python train.py --model="contrastive audio-text model" --dataset="read English sentences (LibriTTS-R)" --train_examples=15625 --gain_aug_db=6 --time_shift_ms=100 --n_mels=40 --hop_length=160 --input="log_mel" --spec_augment=true --win_length=400 --tokenizer="word" --vocab_size=8027 --loss="softmax" --embed_dim=384 --encoder_arch="jasper" --encoder_norm="batchnorm" --encoder_activation="relu" --encoder_depths=[4, 8, 4] --encoder_kernel_size=9 --encoder_stem="single" --encoder_widths=[128, 128, 128] --text_encoder_causal=true --text_encoder_width=128 --text_encoder_layers=8 --text_encoder_norm="layernorm" --text_encoder_norm_position="pre" --text_encoder_activation="gelu" --text_encoder_mlp_ratio=3 --text_encoder_head_dim=64 --text_encoder_fused_qkv=true --text_encoder_bias="all" --text_encoder_qk_norm=true --text_encoder_parallel_block=false --text_encoder_inner_norm=false --text_encoder_drop_path=0.1 --text_encoder_positions="learned" --init="kaiming_normal" --residual_init="scaled_by_depth" --optimizer="soap" --beta2=0.99 --lr=0.0042 --beta1=0.95 --shampoo_beta=0.95 --eps=1e-08 --precondition_frequency=50 --max_precond_dim=1024 --one_sided=false --adamw_lr_other_params=0.001 --l1_shrink=0.01 --steps=7600 --batch_size=256 --epochs=124.5 --lr_schedule="step" --warmup_steps=760 --weight_decay=0.2 --adamw_weight_decay_other_params=0
Rows from block 11 of the audio encoder, named by matrix and row number. Rows with one number belong to one channel. Each number is 500 + 40 x the weight over its row's rms, rounded and kept within 0 to 999. All counts start at 0. Numbers have three digits each. After the name is the row's rms in percent of the matrix's.
# convs0: first width-9 conv (encoder.blocks.11.convs.0.weight, 128x128x9), inputs 0-7, a 9 kernel for each
# convs1: second width-9 conv (encoder.blocks.11.convs.1.weight, 128x128x9, transposed), outputs 0-7, a 9 kernel for each
convs0.72 102:459492529534508522633556478502478484494490507476514493503539456436497461424529559517468575460546455513454523504559560481538497454505475493495522490456536491458510483547468528480503449500497492546505520551387527524479
convs1.72 101:497519443489510450488484520523502539481454521420479536491496586431503568480434497468470505506488504472485503491505529484451467435453499512567528499494492507499522483546487502534489546532465503410524547500641494470478
convs0.73 113:536523500463544562440461536576509488524471481457507532431539489577496490451501479563541487422452499523497544500485503515504500517501539500521509470549483510502506535461515488472412518503506519476542504508586524530461
convs1.73 124:501519485448469539481453486510420487523483463488506521493463485500490442502573585490438517564499488516484469452468492483492547499528493501460499530417517515570513508477503524471483506568449530501478432511387411481500
convs0.74 119:491491586447509452501565423483515554428466544542435496500506506459562509502499486510539532475415528480491498502440500481534439492447497497502499457522576486498493605532498530550494484501505471532526483502564487418535
convs1.74 115:570491515518458554462520480479470494499516489497518513523494492464564502509500516511444556491592503443512516554514506511529543500500500519494491457462480522455502562470504497490557529478498439586504484520512523479553
convs0.75 097:476510496538555429542484415446483508476583446459576445525480408487505509545532493566506440573506499494492499502516485477484444484503457473554523558542420509554515517493520489425410508455506499442523498421521510461589
convs1.75 098:509553503557509578542507494484476495521505413502494482513517456561506493480424511512475518538463553482499523517522500486511503495510514475512497494498455500477504512465503546516614533517443482472499564499560482495486
convs0.76 114:499533496465510511567492456506506494494500511516500447529517464500516485465529470471494501549491486488481493496528490531523484500519502533510487501516511505460555490509501484503500568478491473529561525445467522484514
convs1.76 114:517516503478486520490487473534444385569543499505482501500445572497424495517469487504502542482476468521508555540498495515553493552512486503540451477503449531475461420505568533530418451499500487453551568486514419449541
convs0.77 088:495483558501512511490522526504538505496438547536468540480572511480543511503437489507502417492475495497529513409502479448510488484491503495505505500510529472422479553502504502514464514397493499531494476508483458508488
convs1.77 087:495485505499539497526457501502477563508445573419469529536458470500522532523531438465513490415505480494491577522506495505464493500536501504495480514526521501480459488471482538562478505526487498501516499468506529505462
convs0.78 104:596563451508499423566538473501464468588504440541429540566511635466483432422502503475453496533490490476444489496409514475446588507509505517477506512512489450513471492464477493500494465468539473456457517424494475406446
convs1.78 097:518467446500513500504488513502597572588428448485486520454478496551548569403501488507501462450504461533465520480518509494488486562494473573496450526556492506452509551549470551501479484542484530486469506524531558471504
convs0.79 096:483528550533512469520525503482502485573516501500466499485450498566550600510475495435544504489447510473552587496499471492483549515543500450462515532522529528550568509434409545471545481511500522537538488484472505469445
convs1.79 094:507504504519459508502505484517475426421497530485490483508569440470412545563624528509522574473648514483399496469384520498500525501498497451556466530495499504479463503532535395548490516539472519495483415480516526534513
convs0.80 070:480422453516512517577507480496472461453529508519521573497469492408487518506501554536508532472580529484453507461447499510545527500489470495414445458476553497450485512560512511486490524503586490494500553506457454488509
convs1.80 068:442468505518586535561511512569531512492423394500524550488512528513511493460497500478459453426441519449422485467500490503476484499506532480567504547517506514485489514484488510543500470529481503497502476448450511542503
convs0.81 102:435507491531532475394476556489476473510497500509433500446510536501509486459490409499529445491509458527476481468439472461469603493504516523481552590598531473503524571630516502542549476468549491428458518597518450492466
convs1.81 113:492503529467483384416475482496445453595521410485495597499566510466477504427511539518513490552509493500482461562559469439450440536546519534487494531477430499494544527547505494459481573488494588508533449501460444463493
convs0.82 098:498488455463396503526479521498474534510507499499500490463534493502498513547516431374524540485484487558464478490476531485478512512523507452447446509562504486519460376505494470495545547494446462577500486495496490503472
convs1.82 094:509498551507570481518548481443470458469471521496459491500513518556494521478474490510547495490579461476500488501499508513502469500475469515519530519517499484490526515504490476584436462523476495551612530524460522500454
convs0.83 095:505549504444488495468514476495500500502441512492540504477454531526556494459462500507445470503500488498565508426515494501520495499516481500498496532480441449469514501502489514482493483490512436413476527520472503480502
convs1.83 096:499578546517544524520481509496520499438481521490544478439488612498502482448544537502451515562449508475482537500508527470507545517487534528501536517477530502505521480547576476477566489501504439473514534505507507498556
convs0.84 118:578493476513453479497542495500521446531497498501513537538503425502439479438509471511520476515498480500506479500481493485512550441524547538486491511480502509461619513443497495499446475550466493487490515502602502479515
convs1.84 126:496492505566508491496495500598535523449546552492489506498472460488499582566472503434445561445517467538459529510419555493470530513506577460503461513470487492556510492371563483474497536468471508531468484498390500534422
convs0.85 089:457500545555495489462480477468544520504480411549521528484496498466473505518513474510506490507504521671471495491505494420499537524494492515494487528548486441502501489509480469505538472496491466470526545516485489469517
convs1.85 088:512477416536533469499512504457501525470440508470479521558509513629518493454474503554595518501451520585527476500493502506502519502531500510473524502507496496402486498501453509515516514499504470539517598539447596578412
convs0.86 114:543508504519460491483473556502522501514446477518530441463507432497482451582557493539512519486499530531490515495518536517537555505439424469499619489528491419502468504500421480452455523525500500398584588512451445487543
convs1.86 118:435515501530538507512516470458508515533516504411477544488419444460505495504541544482508554463467460487592501533498499517505497456471575502559526478509502435610538467471518485512575528535473518578540556482386427506531
convs0.87 099:467519514444519509488491478516573525518499490455532496542500544481467506488494502495507462490505483509537423537509528539516500533547517482453522433513495503523514563563598487557534481648384496462450508543462531544465
convs1.87 102:497498466519478477499494524500483532437519433423469527582471578486534515511500494570485534495631529535509454516497543477510504457459503481503502520463553558497506626487530483599591442467464455504494522506623430494482
convs0.88 086:421558455490516473576501474502537507544502460450474501495496563475477482490474485492462500499499498494573485502500463578547409433576510482485510508508472449456462497503437488531525482405531501492508513422504508514576
convs1.88 089:556539475445456508496458500526483500542492440499489497499561544495493558497507478525470510470502604515481501459489493571526491532488505484563522508500509526518462506542519555517453500436486517467502434444478535523476
convs0.89 113:508513425534507536499536491516492503556492490445495478496507477491559534536510501472475473537503474493508490467583526462552497471523556503427533541414514500581555500531538456473459545416506554493498510557569506418429
convs1.89 129:467447500512485472513504536543565485506522482449503487506452488482356571563477501465524559492520503482569545484493492540492519507520498488488526456499520468501501447487478519506512472501504524529497510487510496500538
convs0.90 093:453524598526506435433524494547482435560523444494487472494499557513509487472442446481500510515513501520477470451447505540512559554498472505517467515511491497499467415520459463524499513502498502511488502530518538518489
convs1.90 096:528483484502488480501495507504501402468527574573501469423368511497496498492516505496440522531604493539495472483504549579492504488460526491488499539522535547507514462519574518493490500516501490475508571560537570556450
convs0.91 104:433489557594564516439495502478567519519473469502520548457499469523493507498467436463418480464498522495528496492428428496522442513553488534530480490492504509538448515472484444523480488462513396467557482457614557502491
convs1.91 095:535473500458484412483533523516498498546505461520458580563475508484520489516452544520545488426527553427518511514496488552512488535524512517511504538509505479419470518516478487487509486490502471523554472474536521466523
convs0.92 097:487515558495490512502412545562451498452464534500493502574530491481553522505473491502510542527442452534491529492538445508515531443495445517530502512413438515455524507509482468515513452505487498560511492584417475561485
convs1.92 107:498517498498524494435474493527416529514586466501544510477537585517464488508529524509551478499469510508492454539541527497499490505420529489500523522524543481435482447483569495467497514494492536501501518500589521504465
convs0.93 124:514494502531457512502478489464571484567514488438482485489496497532457480500557484507468511523356509512511501535512502486569452483548478568503506453552489497399569541449500508568502481405576513518491393498503519445567
convs1.93 125:502559535463497569482520468473584493513476490505476545503497515582580420510471495514466526550507424506410513488504528529481500450477504461568495527536466446560496500513458481491472499489508468500512477435577557496475
convs0.94 076:521492445521527419500509430445507510521502503520464498499523510556507494529495457486447504508502612613500586481402370516494568514527570498425504466489548504532459508508536586472505501489575479444500525500535500523500
convs1.94 080:501490494415437464546551503498515466503480500530579505491446478419516480502532518500508466528508526494485493451502429510510518489498485501514618441500504494463489492533500529510469499504504534505541496555536448470405
convs0.95 078:469520509491436523534504443473494524503489500435530497513495438508504501508471472445528503509466480503473527480495544502518508489428519514462518543549571524534497466407480525500459509538500507461549425530646536483498
convs1.95 077:504530570512532465390489513509396412406401587586466440498448424583580495605463505488501452529486497424499491548515496497486529533501511499503519494445462468488494463485502516421459522520502467442550526467535481466508
convs0.96 081:518502487506516665498469546500561525469561468564498419459494487473539519434471541497507492481562525548504527451501443486492471545498504495566495562506530536466504502496498426525498496476465502505503511507499419475500
convs1.96 082:445556500503517500514551533470496534538445439421442485415486505586523571566559502496534500503526452534549512567550516521496505516485511491480489486515453466487498499463513513533488514520548458455541503522464570504457
convs0.97 121:478471517461519597495453493537561503507487510490532459490599502405465527545445574490532512447483444520444517445516513500504577490465532478491552541553431466528559539503511542510514504482453523512618484446474532569464
convs1.97 131:490566475488498476531534468535419520496514451488454521457519546483453609567502383516455490571448601513480494515505449519525458494524501500466479541500496508514496460526494530511489462513476500405520557502501474461547
convs0.98 100:555501436490486493511482560506465499485504497508519472498505510509490501448526522534543469466501544594491499498413497528525613568500453522516518521488407458510460512466536510480637484497477469448520526537523488524556
convs1.98 099:509537536446478504507493473510484570521491500475471489510482476505470483472472455525539502518506512445458504533500445437493451504509584498514501542532513566516541438540501466518479518573462464604525508436500486504488
convs0.99 091:492511541466438544512453518496493566486479496525502496479494488479565569512488509531497458500543457523496501524507409431530511530507389435447514500457488494416424514493516436498504486497546514494475509530480418507529
convs1.99 089:495562472515556500445433488417502500478497507477522480353415504454464463531527542507547473490494498479553518519556527530518494500483505498613555504500565449488499479601518544482510505487458485448493443449562477480463
convs0.100 113:474540488541509441557403389507535489593477476465524531520500437408514469511484537534564466459494496505505496533552485429507531502488524490505595488485419555618440517498443450439524496431480501564450420465491489537480
convs1.100 116:504518495498499500489514539491430549546536509425551490476496485512510582471436520505452454463527514496497515486500487502491532518535493510439441562509549473483510508445537512501511480503433492442453506527466562600425
convs0.101 084:540520466513508409537535537510523487499509491503495563502571494444497438470527512508462499483490513509503496504579459468540433503508497505531519488552534456519475498506428479486575498496512525503528531529498488492506
convs1.101 080:489484499517482428481500501508518499432452492521501441528489517544514518512500457495498445496479508493570458521502480534513506471472429498498549498532434494459405453440420478498514500511501507485568525522513480465538
convs0.102 091:452512617526481488541502503448522504513505556422499510449516517572520510460446469481498427507501504509490498527446492560421469560477506515475603467509582492453438517575528503448485486503506515593537476410500448560523
convs1.102 093:497545472500498485406492493498522514568466503492435442443526536403448495536533447461465485515504488508518518513528533488517515432537512501498515482498494508543477536522501494501427560465443553602587592500529503467499
convs0.103 094:470500557499516471506531416576501508508500502504500502494486500432592558499702500481511521492504488393417478499575484438493502457448520528500415440593550457570502493477426414538489446563502554511501494483456509505543
convs1.103 098:481470471478513530502485430463502502512546500490480505573435488470469507502509492495533505538506496589435508497511513507541489534475454494500509503485528572481504505497483534532492596475557491531360500500597487505556
convs0.104 076:497385493455494496491511483511492500502518457484662456509511492500490497490573502486505501518489505499508469419425546501529542499503407576510501446429518513439523514521506499453497492575485439503513443518551515474499
convs1.104 074:497524504504448480518585502569447483608569502457417559506495461613493489442464638556478498499498495519487499557508505515525484536522499513540491517510499444496550514450501480524491476546511492480496420456500498540577
convs0.105 085:466496546555530592500467472502572574507480462501518512518513459487382498512501534469504499507494453493445513518530499473441526491458504550547451498569510472476524485497455501505529498493463543540573494487463423504572
convs1.105 095:499507501501459500492503511501480562525491503500490521516539477479492542528437504445525499498463488501487502497498494502492497520520507480506500489490572498495482465489546444531536500436469501498500501505507502500512
convs0.106 124:533443487519513492499399553505489524494551504494457505477495555486497521447479535500514514458430527500488499473476475486497467493560493500463476500420514507580485553521413542519492456491440475562501491470496483483465
convs1.106 129:510568479509507465481594467499540548498517494496507584442538500526476539493498488469492559428485496511582490509485493525431503503495475513500493542456503501469511484546508487493480515509497559487495457507487500546464
convs0.107 084:503495517603487402526492493501495545481554488487526506463509568501442520536479473518495456471432500512487518546512497545507499446491499440495532518505452545452470508501428478573502415520468505480433505514538504467461
convs1.107 079:552519523495488412463452559489453496501500493552497495517490498468477506490537491437512514596495507484488500530462479479543472498557508531516500455510518509497492572499514488480585510501467503504527519483439511516418
convs0.108 104:497499506515541439516487500524615539490480516470517500525614518522550519506464470450529497594497481513431542513479433396523465480499525508499484487504477423474526565529520519523476495494504558496457494478462491516534
convs1.108 111:499525449576497477462515487492495513496462543495449538466425501558473512479532491492549500499480515428491501491504562480500465500511484493500494502520491534500471484498552477501523491471537422521570506482417483521522
convs0.109 096:484446537501444499485496546501477502476512476496507499503511499481500528510602531478508467501533494499465504507492521445477500438513493451504538459426422481555512497463550509504559491523547507558502455532502501552497
convs1.109 098:488496515470541502504549560500459414527578500461505501464520515460506577482503501424517531540450476518541513497518491536531509523523499469445497492482530510502501504490501441503499505506482504489448476439389489518510