python train.py --model="contrastive audio-text model" --dataset="read English sentences (LibriTTS-R)" --train_examples=15625 --gain_aug_db=6 --time_shift_ms=100 --n_mels=40 --hop_length=160 --input="log_mel" --spec_augment=true --win_length=400 --tokenizer="word" --vocab_size=8027 --loss="softmax" --embed_dim=384 --encoder_arch="jasper" --encoder_norm="batchnorm" --encoder_activation="relu" --encoder_depths=[4, 8, 4] --encoder_kernel_size=9 --encoder_stem="single" --encoder_widths=[128, 128, 128] --text_encoder_causal=true --text_encoder_width=128 --text_encoder_layers=8 --text_encoder_norm="layernorm" --text_encoder_norm_position="pre" --text_encoder_activation="gelu" --text_encoder_mlp_ratio=3 --text_encoder_head_dim=64 --text_encoder_fused_qkv=true --text_encoder_bias="all" --text_encoder_qk_norm=true --text_encoder_parallel_block=false --text_encoder_inner_norm=false --text_encoder_drop_path=0.1 --text_encoder_positions="learned" --init="kaiming_normal" --residual_init="scaled_by_depth" --optimizer="soap" --beta2=0.99 --learning_rate=0.0042 --beta1=0.95 --shampoo_beta=0.95 --eps=1e-08 --precondition_frequency=50 --max_precond_dim=1024 --one_sided=false --adamw_lr_other_params=0.001 --l1_shrink=0.01 --max_steps=7600 --batch_size=256 --epochs=124.5 --lr_schedule="step" --warmup_steps=760 --weight_decay=0.2 --adamw_weight_decay_other_params=0
Rows from block 9 of the audio encoder of a small contrastive audio-text model, named by matrix and row number. Rows with one number belong to one channel. Each number is 128 + 24 x the weight over its row's rms, rounded and kept within 0 to 255. All counts start at 0. Numbers have three digits each.
After each channel's rows are labels from the 100 clips, of 14848, where the channel reaches its highest value: "loudest band" is the band of the loudest frequency at the time of the peak. Only what is clearly more common there than usual is listed. The data: read English sentences (LibriTTS-R). In brackets: how many of the 100.
# convs0: first width-9 conv (encoder.blocks.9.convs.0.weight, 128x128x9, each kernel summed), inputs 64-127
# convs1: second width-9 conv (encoder.blocks.9.convs.1.weight, 128x128x9, transposed, each kernel summed), outputs 64-127

convs0.1:148117098139086119147115134168098118153151164131149152099137127131129109106127140099072142097130120121134127131084117135139141115163148088116150141114095092121118063142114154148130114125124103
convs1.1:136141132145143153128107121134173091177136145155098096131139126141096139180134143159142154101155128102124165119135112138109125142167141089093071151118125128146137150140142125131106098140101129
loudest band: 250 to 500 Hz (34)

convs0.105:113101128134135111141112131143130149136094141153149046125135130121127138152147131121147136140133142177092112097121153126169133169142097097130115174135187142109103108162149148140099133130135144
convs1.105:151166094153174116148151100129075145135161085129141155145142108160143122155134105143118120159128108104120135100127115111131140094144134115143141160149150099149157144127149177109104113125130163
loudest band: 4000 to 8000 Hz (49)

convs0.46:157132135133190116165133149128151138132086123110143173128100129124157132158118115127195134140107142142118133128123088114121132164094117123136146118220116095119127182175132107120140079099131171
convs1.46:084083123114095148080161116089112114097146144116128140131107154096111122116108071104182156113110110152153123105170117111116129106121117122116088107170097131088139108120095133146124093150169113
loudest band: 250 to 500 Hz (39)

convs0.76:138107132080104123118105099148128149156140120127136094175126123118110116138100105138130090139118110156130112141135175104110109143091162165110062114118125103157116157131189100143179129136119100
convs1.76:127161134128130118154135174106142090130104101110133168100082136124138097137134101104120131109147122104152117188130068161129138110103133149146148128147148143129086123127124147151130190083114104
loudest band: 4000 to 8000 Hz (48)

convs0.10:152107074132102129128107110142149116109146099104159164127091115126124119137137091133143138091099128129092125123111137124125123194148106108094118151190137118115133084143090117129116085137105136
convs1.10:094124151113128140122136114109086140131129097137124113125100130139203134134142159103088104137130148080118135131166149139130092089102114101147107125192108159158108156132123124112145141118112111
loudest band: 250 to 500 Hz (42)

convs0.74:121119107182096140149152131092138140128115133136156132106112190145142144091143144103127112146140110124149119142186137091153154093127143136145092115158095141121114116138089125122101105142128149
convs1.74:142113152097149135154183141142088115111120131150140154131136110133110148133088095143132089111153119107153139121096132153152146105072165097074139132106147099182140138124134133137126117183108128
loudest band: 4000 to 8000 Hz (49)

convs0.79:109108124139145110155145141163106148073139121107177110140114127131121122139147134095111138109150124119151131162089136118139120098107097173146131126105125142121090153115112132113133109086126116
convs1.79:106125133143144122106180137135166130110127146147138124174107134122137145121137113135151149129154108130114059104123153150138128138157152154159162102127138121144093094131137110123068146106160096
loudest band: 250 to 500 Hz (35)

convs0.107:102127090133141136119125112077137109136120104109113114145126126097121084113108168136128127130086139109136124161110138148100126084131171134125120147122099132114146094114156111144088162127140104
convs1.107:105128134121131191102137203135102126111099153124099113160132139133107154154146124125146142164178095138120164147133108127113116109132128141117129121137118153149139134104066104145117118146134162
loudest band: 250 to 500 Hz (32)

convs0.120:122119151081118128103059142143140132135097127114127144142117118121129087124152118148123123152130101121101138160128133129154150095114171145128146109111131176109086135073125091107078126131121168
convs1.120:134110149098115113118126114112161097114174123139102081153130135119106141126118136136142120127153129167172139151107118100072135107143130147109119120115111115123143054142116157169103103108135177
loudest band: 250 to 500 Hz (37)

convs0.18:147076173131132115145114142170160153099138135132119101106097124141149123115154043124114120105110109172136144125131132118136163167139136162134135151097115133083111144113132101125101129106110137
convs1.18:092192106175108105108118156157111108124155117127108094102154114130166158120122154154147108177141134101130141123128087091123089110080153118123169114084129120159135110131114142140120168173166180
loudest band: 250 to 500 Hz (42)

convs0.100:123131162108081146132147100178175093158136142121167085127128127146109129102119152138114130143159137113144091148102098141102155114110141138069140144127107133116086144111127073130145114110122126
convs1.100:139151115143066108133121110146082095126120130095134119110137158110134135133131104139134121107133116138091124132150125135122121154125105082094143120135120094163120094198113149116124144103087123
loudest band: 500 to 1000 Hz (35)

convs0.35:136152107151126103151137169121137181166114151067151072136131099123132068121117145158122096098121147129125124122158109135108100119162121165129107119148131112107120114145122132120157102131121131
convs1.35:144089172134143117105124106157149098136125144151132186143163137128117116125115129135100108135133127079121109100124097135101081151141147098096115133124124147137103200096109082116105130155156093
loudest band: 250 to 500 Hz (35)

convs0.0:117125117127140128122128168127118127133099100076116101149146112150188152114106129131117131122174139135116107131140075130104125112193087127104137127118053156155171098125106112146168130146144088
convs1.0:100120121112134127142118117132124142111142158126088116146137123099146144114137143128134111129096138164130144166142136129120155146129076085143089147070105164179175148119105128083123134123096090
loudest band: 4000 to 8000 Hz (59)

convs0.58:138139136099140118125087147130140141126086087100126122150093109161112106148157163122112110158165120130129108160142098107141132120150092096098115110120120122120187115153115114109123112148100108
convs1.58:132136119117096092125059121114113130112135153122160133068118143131138143131169128128127121103133134125100098166100157135121170133127171123136094157086147147140133113108138149123145120105156115
loudest band: 4000 to 8000 Hz (71)

convs0.37:138118096122176108125108150107152180160121092099127134118131141127114147136146165126135111116157133132121117055156106121175137182120129138117094105094122113104146145129125150111084106161119163
convs1.37:144112111137139160149128158151102123127149169144151109134122130144113085100155132109127156158112127125122142153115125143111149117128152108153191150152155096135113126077112086140127114150132112
loudest band: 250 to 500 Hz (34)

convs0.125:129113149055155149148094101171175114142138100101102125096118143150118161106142114138104112136109144105102105168115148094113179159103151181090164089123106123159110161126118112132100138118138138
convs1.125:069094112159135104156112100098179141151106126119138106178100129141103111178139129106138142080121113158120134103108144121172141136130097131099168133092105152117163144111117136154145106177144115
loudest band: 4000 to 8000 Hz (31)

convs0.68:131110145134113138133132082154171089089140141091185133154125140113100105121084117141132144124139102213119126121135166134085110104118112121102145129151134152121124134141107106111095146130109196
convs1.68:105162164134109108135153154144125112137111109131158097122098092106113109139115104104106109171153109099140122130135121117134143179107124108057162104148151106133112141147111112124107072112148122
loudest band: 500 to 1000 Hz (47)

convs0.75:102166136119106125102122147154091161118124146155071142144140141128141123105126121121133110096069147124103131159162134114121099154115160098130128101118131124110095140173138171161094152119135126
convs1.75:107080099165162153143106146173147115093153122136148139140109129145106104132124111123145164162141145137149110141121099133132089123145142123133127103119097143093124125102137137136159116085178136
loudest band: 500 to 1000 Hz (28)

convs0.97:135071143131121148143118124128152123148079136130110116062119110179142137132133100137114105127152159122123130144141117148141126128110150119121145151083116143157129092149099113131163140146114160
convs1.97:138131118133069133139143158114122105126113134154128157028140160133121144126168090102108157080111140140149164176112131143104151073130103155139140180150092168119118148132166139140165146126135110
loudest band: 4000 to 8000 Hz (40)

convs0.30:143123123091137133148132131119127168150144116085100080127144083117126146133135137113096134119145121123090138110162111114140151166115112136113142110098160132159165177151132110104165099114065106
convs1.30:140110178128123126125133119135127122098142124097181174124119113126122095160142127106100112132146103127116134137094154142124144086150086118133097164080106117125106103106156154097143117152165102
loudest band: 1000 to 2000 Hz (25)

convs0.45:081099158155136120117091102114132081068141107128114119164124138134105168120121115139096096129172163081121116138161100131139137173143147083132114146120116147101138104120121118146125105155134138
convs1.45:206155122109133120168099138104114172136153144119145078119126120141143102161086126145099143118122110133115117156106143102158133094154093099131133138092129157133123177163167117112092132135125147
loudest band: 4000 to 8000 Hz (59)

convs0.96:130154160124186124124116113117145127138102102129132132170142086127149127124122136119129183158123146145151146115150160147112113161145114152122088097101097111095131121110066129140087126137148113
convs1.96:091100118096127109152137131115171135160146145118101126142152132131141106136103194111081124131144128113139083116142128178113130136158142121139137121126122159165120140098130121124136158148133131
loudest band: 250 to 500 Hz (39)

convs0.8:148147048120135165115140144138145132142108145098103115143116230130120121122126136152152130076098148165094106128174146120110118079117109102100076119125137136144128132149102153144117116125092140
convs1.8:139118206151140177136094149124158145140155155111126119101160102103118111110131077167115099159146140117138103124126199155127096143116142149133147093115114118157106094129125144097130097100150134
loudest band: 4000 to 8000 Hz (78)

convs0.99:120121140164089179147145118152170170093094122164138114158115137124125136123118121153114140116115146126180154121142130123150149135150087130132099131123129117055122157114153171145076120116155198
convs1.99:131149125128180118110123173122121083140127126173112133215124132107136094129121137132154104178146098125101138126152129106142127128123137154123165102128096117164115123103108174154167124134112166
loudest band: 250 to 500 Hz (51)

convs0.29:099133149154159126088131090110144129125157146145112129126152137150117128114129145100097101106152071145124102110081109090152132086136163098095113128126137110097116072090128127132142183108120132
convs1.29:150141131120119152162115113123116141158144153150132124145120151122112120156139094155160131131083140104163156125144119106079150125140153167120128122115098127147111132123132168166136132094138084
loudest band: 250 to 500 Hz (41)

convs0.60:087162116073146114104130072128099098126102112128116096108105186083122131133108105109176080112101145139085114142129132130135118112118107075131144115152139126098105145187134102144081094139124172
convs1.60:143098135147109119137118161107155156102144157116154153131095118133128122111136142119106079216158111070147147117147160122137128150119139117124137124100142140158171094111119146135135102109134111
loudest band: 4000 to 8000 Hz (27)

convs0.59:154172125118153148129151144158130129151129111146098186153109125141122116128143159102205149138092152108135133127141129091168090120121107120131129165187102116135099173180180122129130080173144141
convs1.59:107101094138085126101123111110125090095104108104143096129085143089084121159061115105190153149110150131139125156160066106135149107135108147114085122150111106144158067104088120109105123084081136
loudest band: 2000 to 4000 Hz (30)

convs0.2:131075152132126129152127080150132131181150184148159120111111129123124104130121153151128135083130136076123132155142144121075153157067136123094139090090134102102095140155121170120143127120091112
convs1.2:142160126147130100120154120119121151168108136110093157156141115170128126104080156121143108150108141076129112098156124137112103096131126148100160120087162135029080128111106192154134117137079127
loudest band: 250 to 500 Hz (32)

convs0.40:104140182075155166165119145170169143117123131103116123125117127160154110117148152131102129080165098083180131196160165130086143131130067122137115113106123139137105103119102111125149142120136120
convs1.40:158070162134122115106097148099110119120127132094130107131107102157115119132100151105128127162124131165079097094133119106155103145120130085120150170117118140118158148097104142113137109158127106
loudest band: 250 to 500 Hz (38)

convs0.36:105166142191144125139154106091127182153141120134124162182114142144113127099121126109084116120130124119162093043110129157138142146127123101147116139079123132146074151116138126134134100157167130
convs1.36:132142076105163144120108109145149122147142114092167095098135129115152136184100141136144160123154135138117153155133122116062117132107109162160127103153130155137142131100121111119102144083147113
loudest band: 4000 to 8000 Hz (27)

convs0.67:129176165156130102150124125121125113125111102091118157125116069103152119089151110146144139144136098133107134157170134135155138151126088157135193149155113162105152096155138116162125067146117137
convs1.67:054105160124175110088141120126098151121184135118153124106117100133146133131139133114087135163162105142122082143087138130128102128139123128098069086152115154133144140133120127126120136128088131
loudest band: 4000 to 8000 Hz (92)

convs0.98:126109120141098154127122117126118125101118107144132140123149094120111187132113139145116128135161117134154156109183111106095121089105090111123131125146104080111121108119110112115128092124123164
convs1.98:098128149100118106086145158102158136119132122126165131129109174130150098135133145129146144074121145150132152110079145143204108140144143109109103128138142115127133147104134113123100128102164142
loudest band: 4000 to 8000 Hz (67)

convs0.6:143117164119130069108142149148090169116130157101109128127137112141112146102135128157113142102148135141127106140087155117139121102123086159154124152089111142103144110157146150071126145101151147
convs1.6:086141123093139064117125110181132153148130141155134088120076120129109145124117149148147137126115143126141021133122112134131141155122131125152115101099139151136139120101125149130124172142111094
loudest band: 250 to 500 Hz (35)

convs0.57:154125119143114118158166134116133133159130147130137127151112090118128134124126128155153107145130098131097134162152120114188103182166130118156150125159150144114115102148114120131143150092109094
convs1.57:110122126131123088124137113105152170108143131099105125120150144142107129128144145119094142089133119128123098119116143156091099108122100126152072141135107123149126115127136147115129092134138142
loudest band: 250 to 500 Hz (44)

convs0.123:122101129138130124101113150153161159114094161105155082127128127126138133122103152135087117155153081146132084136128148120130120163186095132088124153066136116192114106128151141125131118157114108
convs1.123:137153114101142139153130148107142111165123133125139162123121132168142161146182160127120109150140109088085110156113104143133148110181129104160137139112126149097116168144148154114160109103100142
loudest band: 250 to 500 Hz (36)

convs0.94:135106100138086143087122117103131102153111135097128159074159145156119125131153155100178098113134128151133118149122113157181147133142118105124119109130139130138137189160144139093152097111153111
convs1.94:104127123095151125168136154127104166097115063090112184097078145127120117175160063120136119112138133119122148141141148172110108131128146134095128173149144116143139118091154132141107185178123104
loudest band: 250 to 500 Hz (39)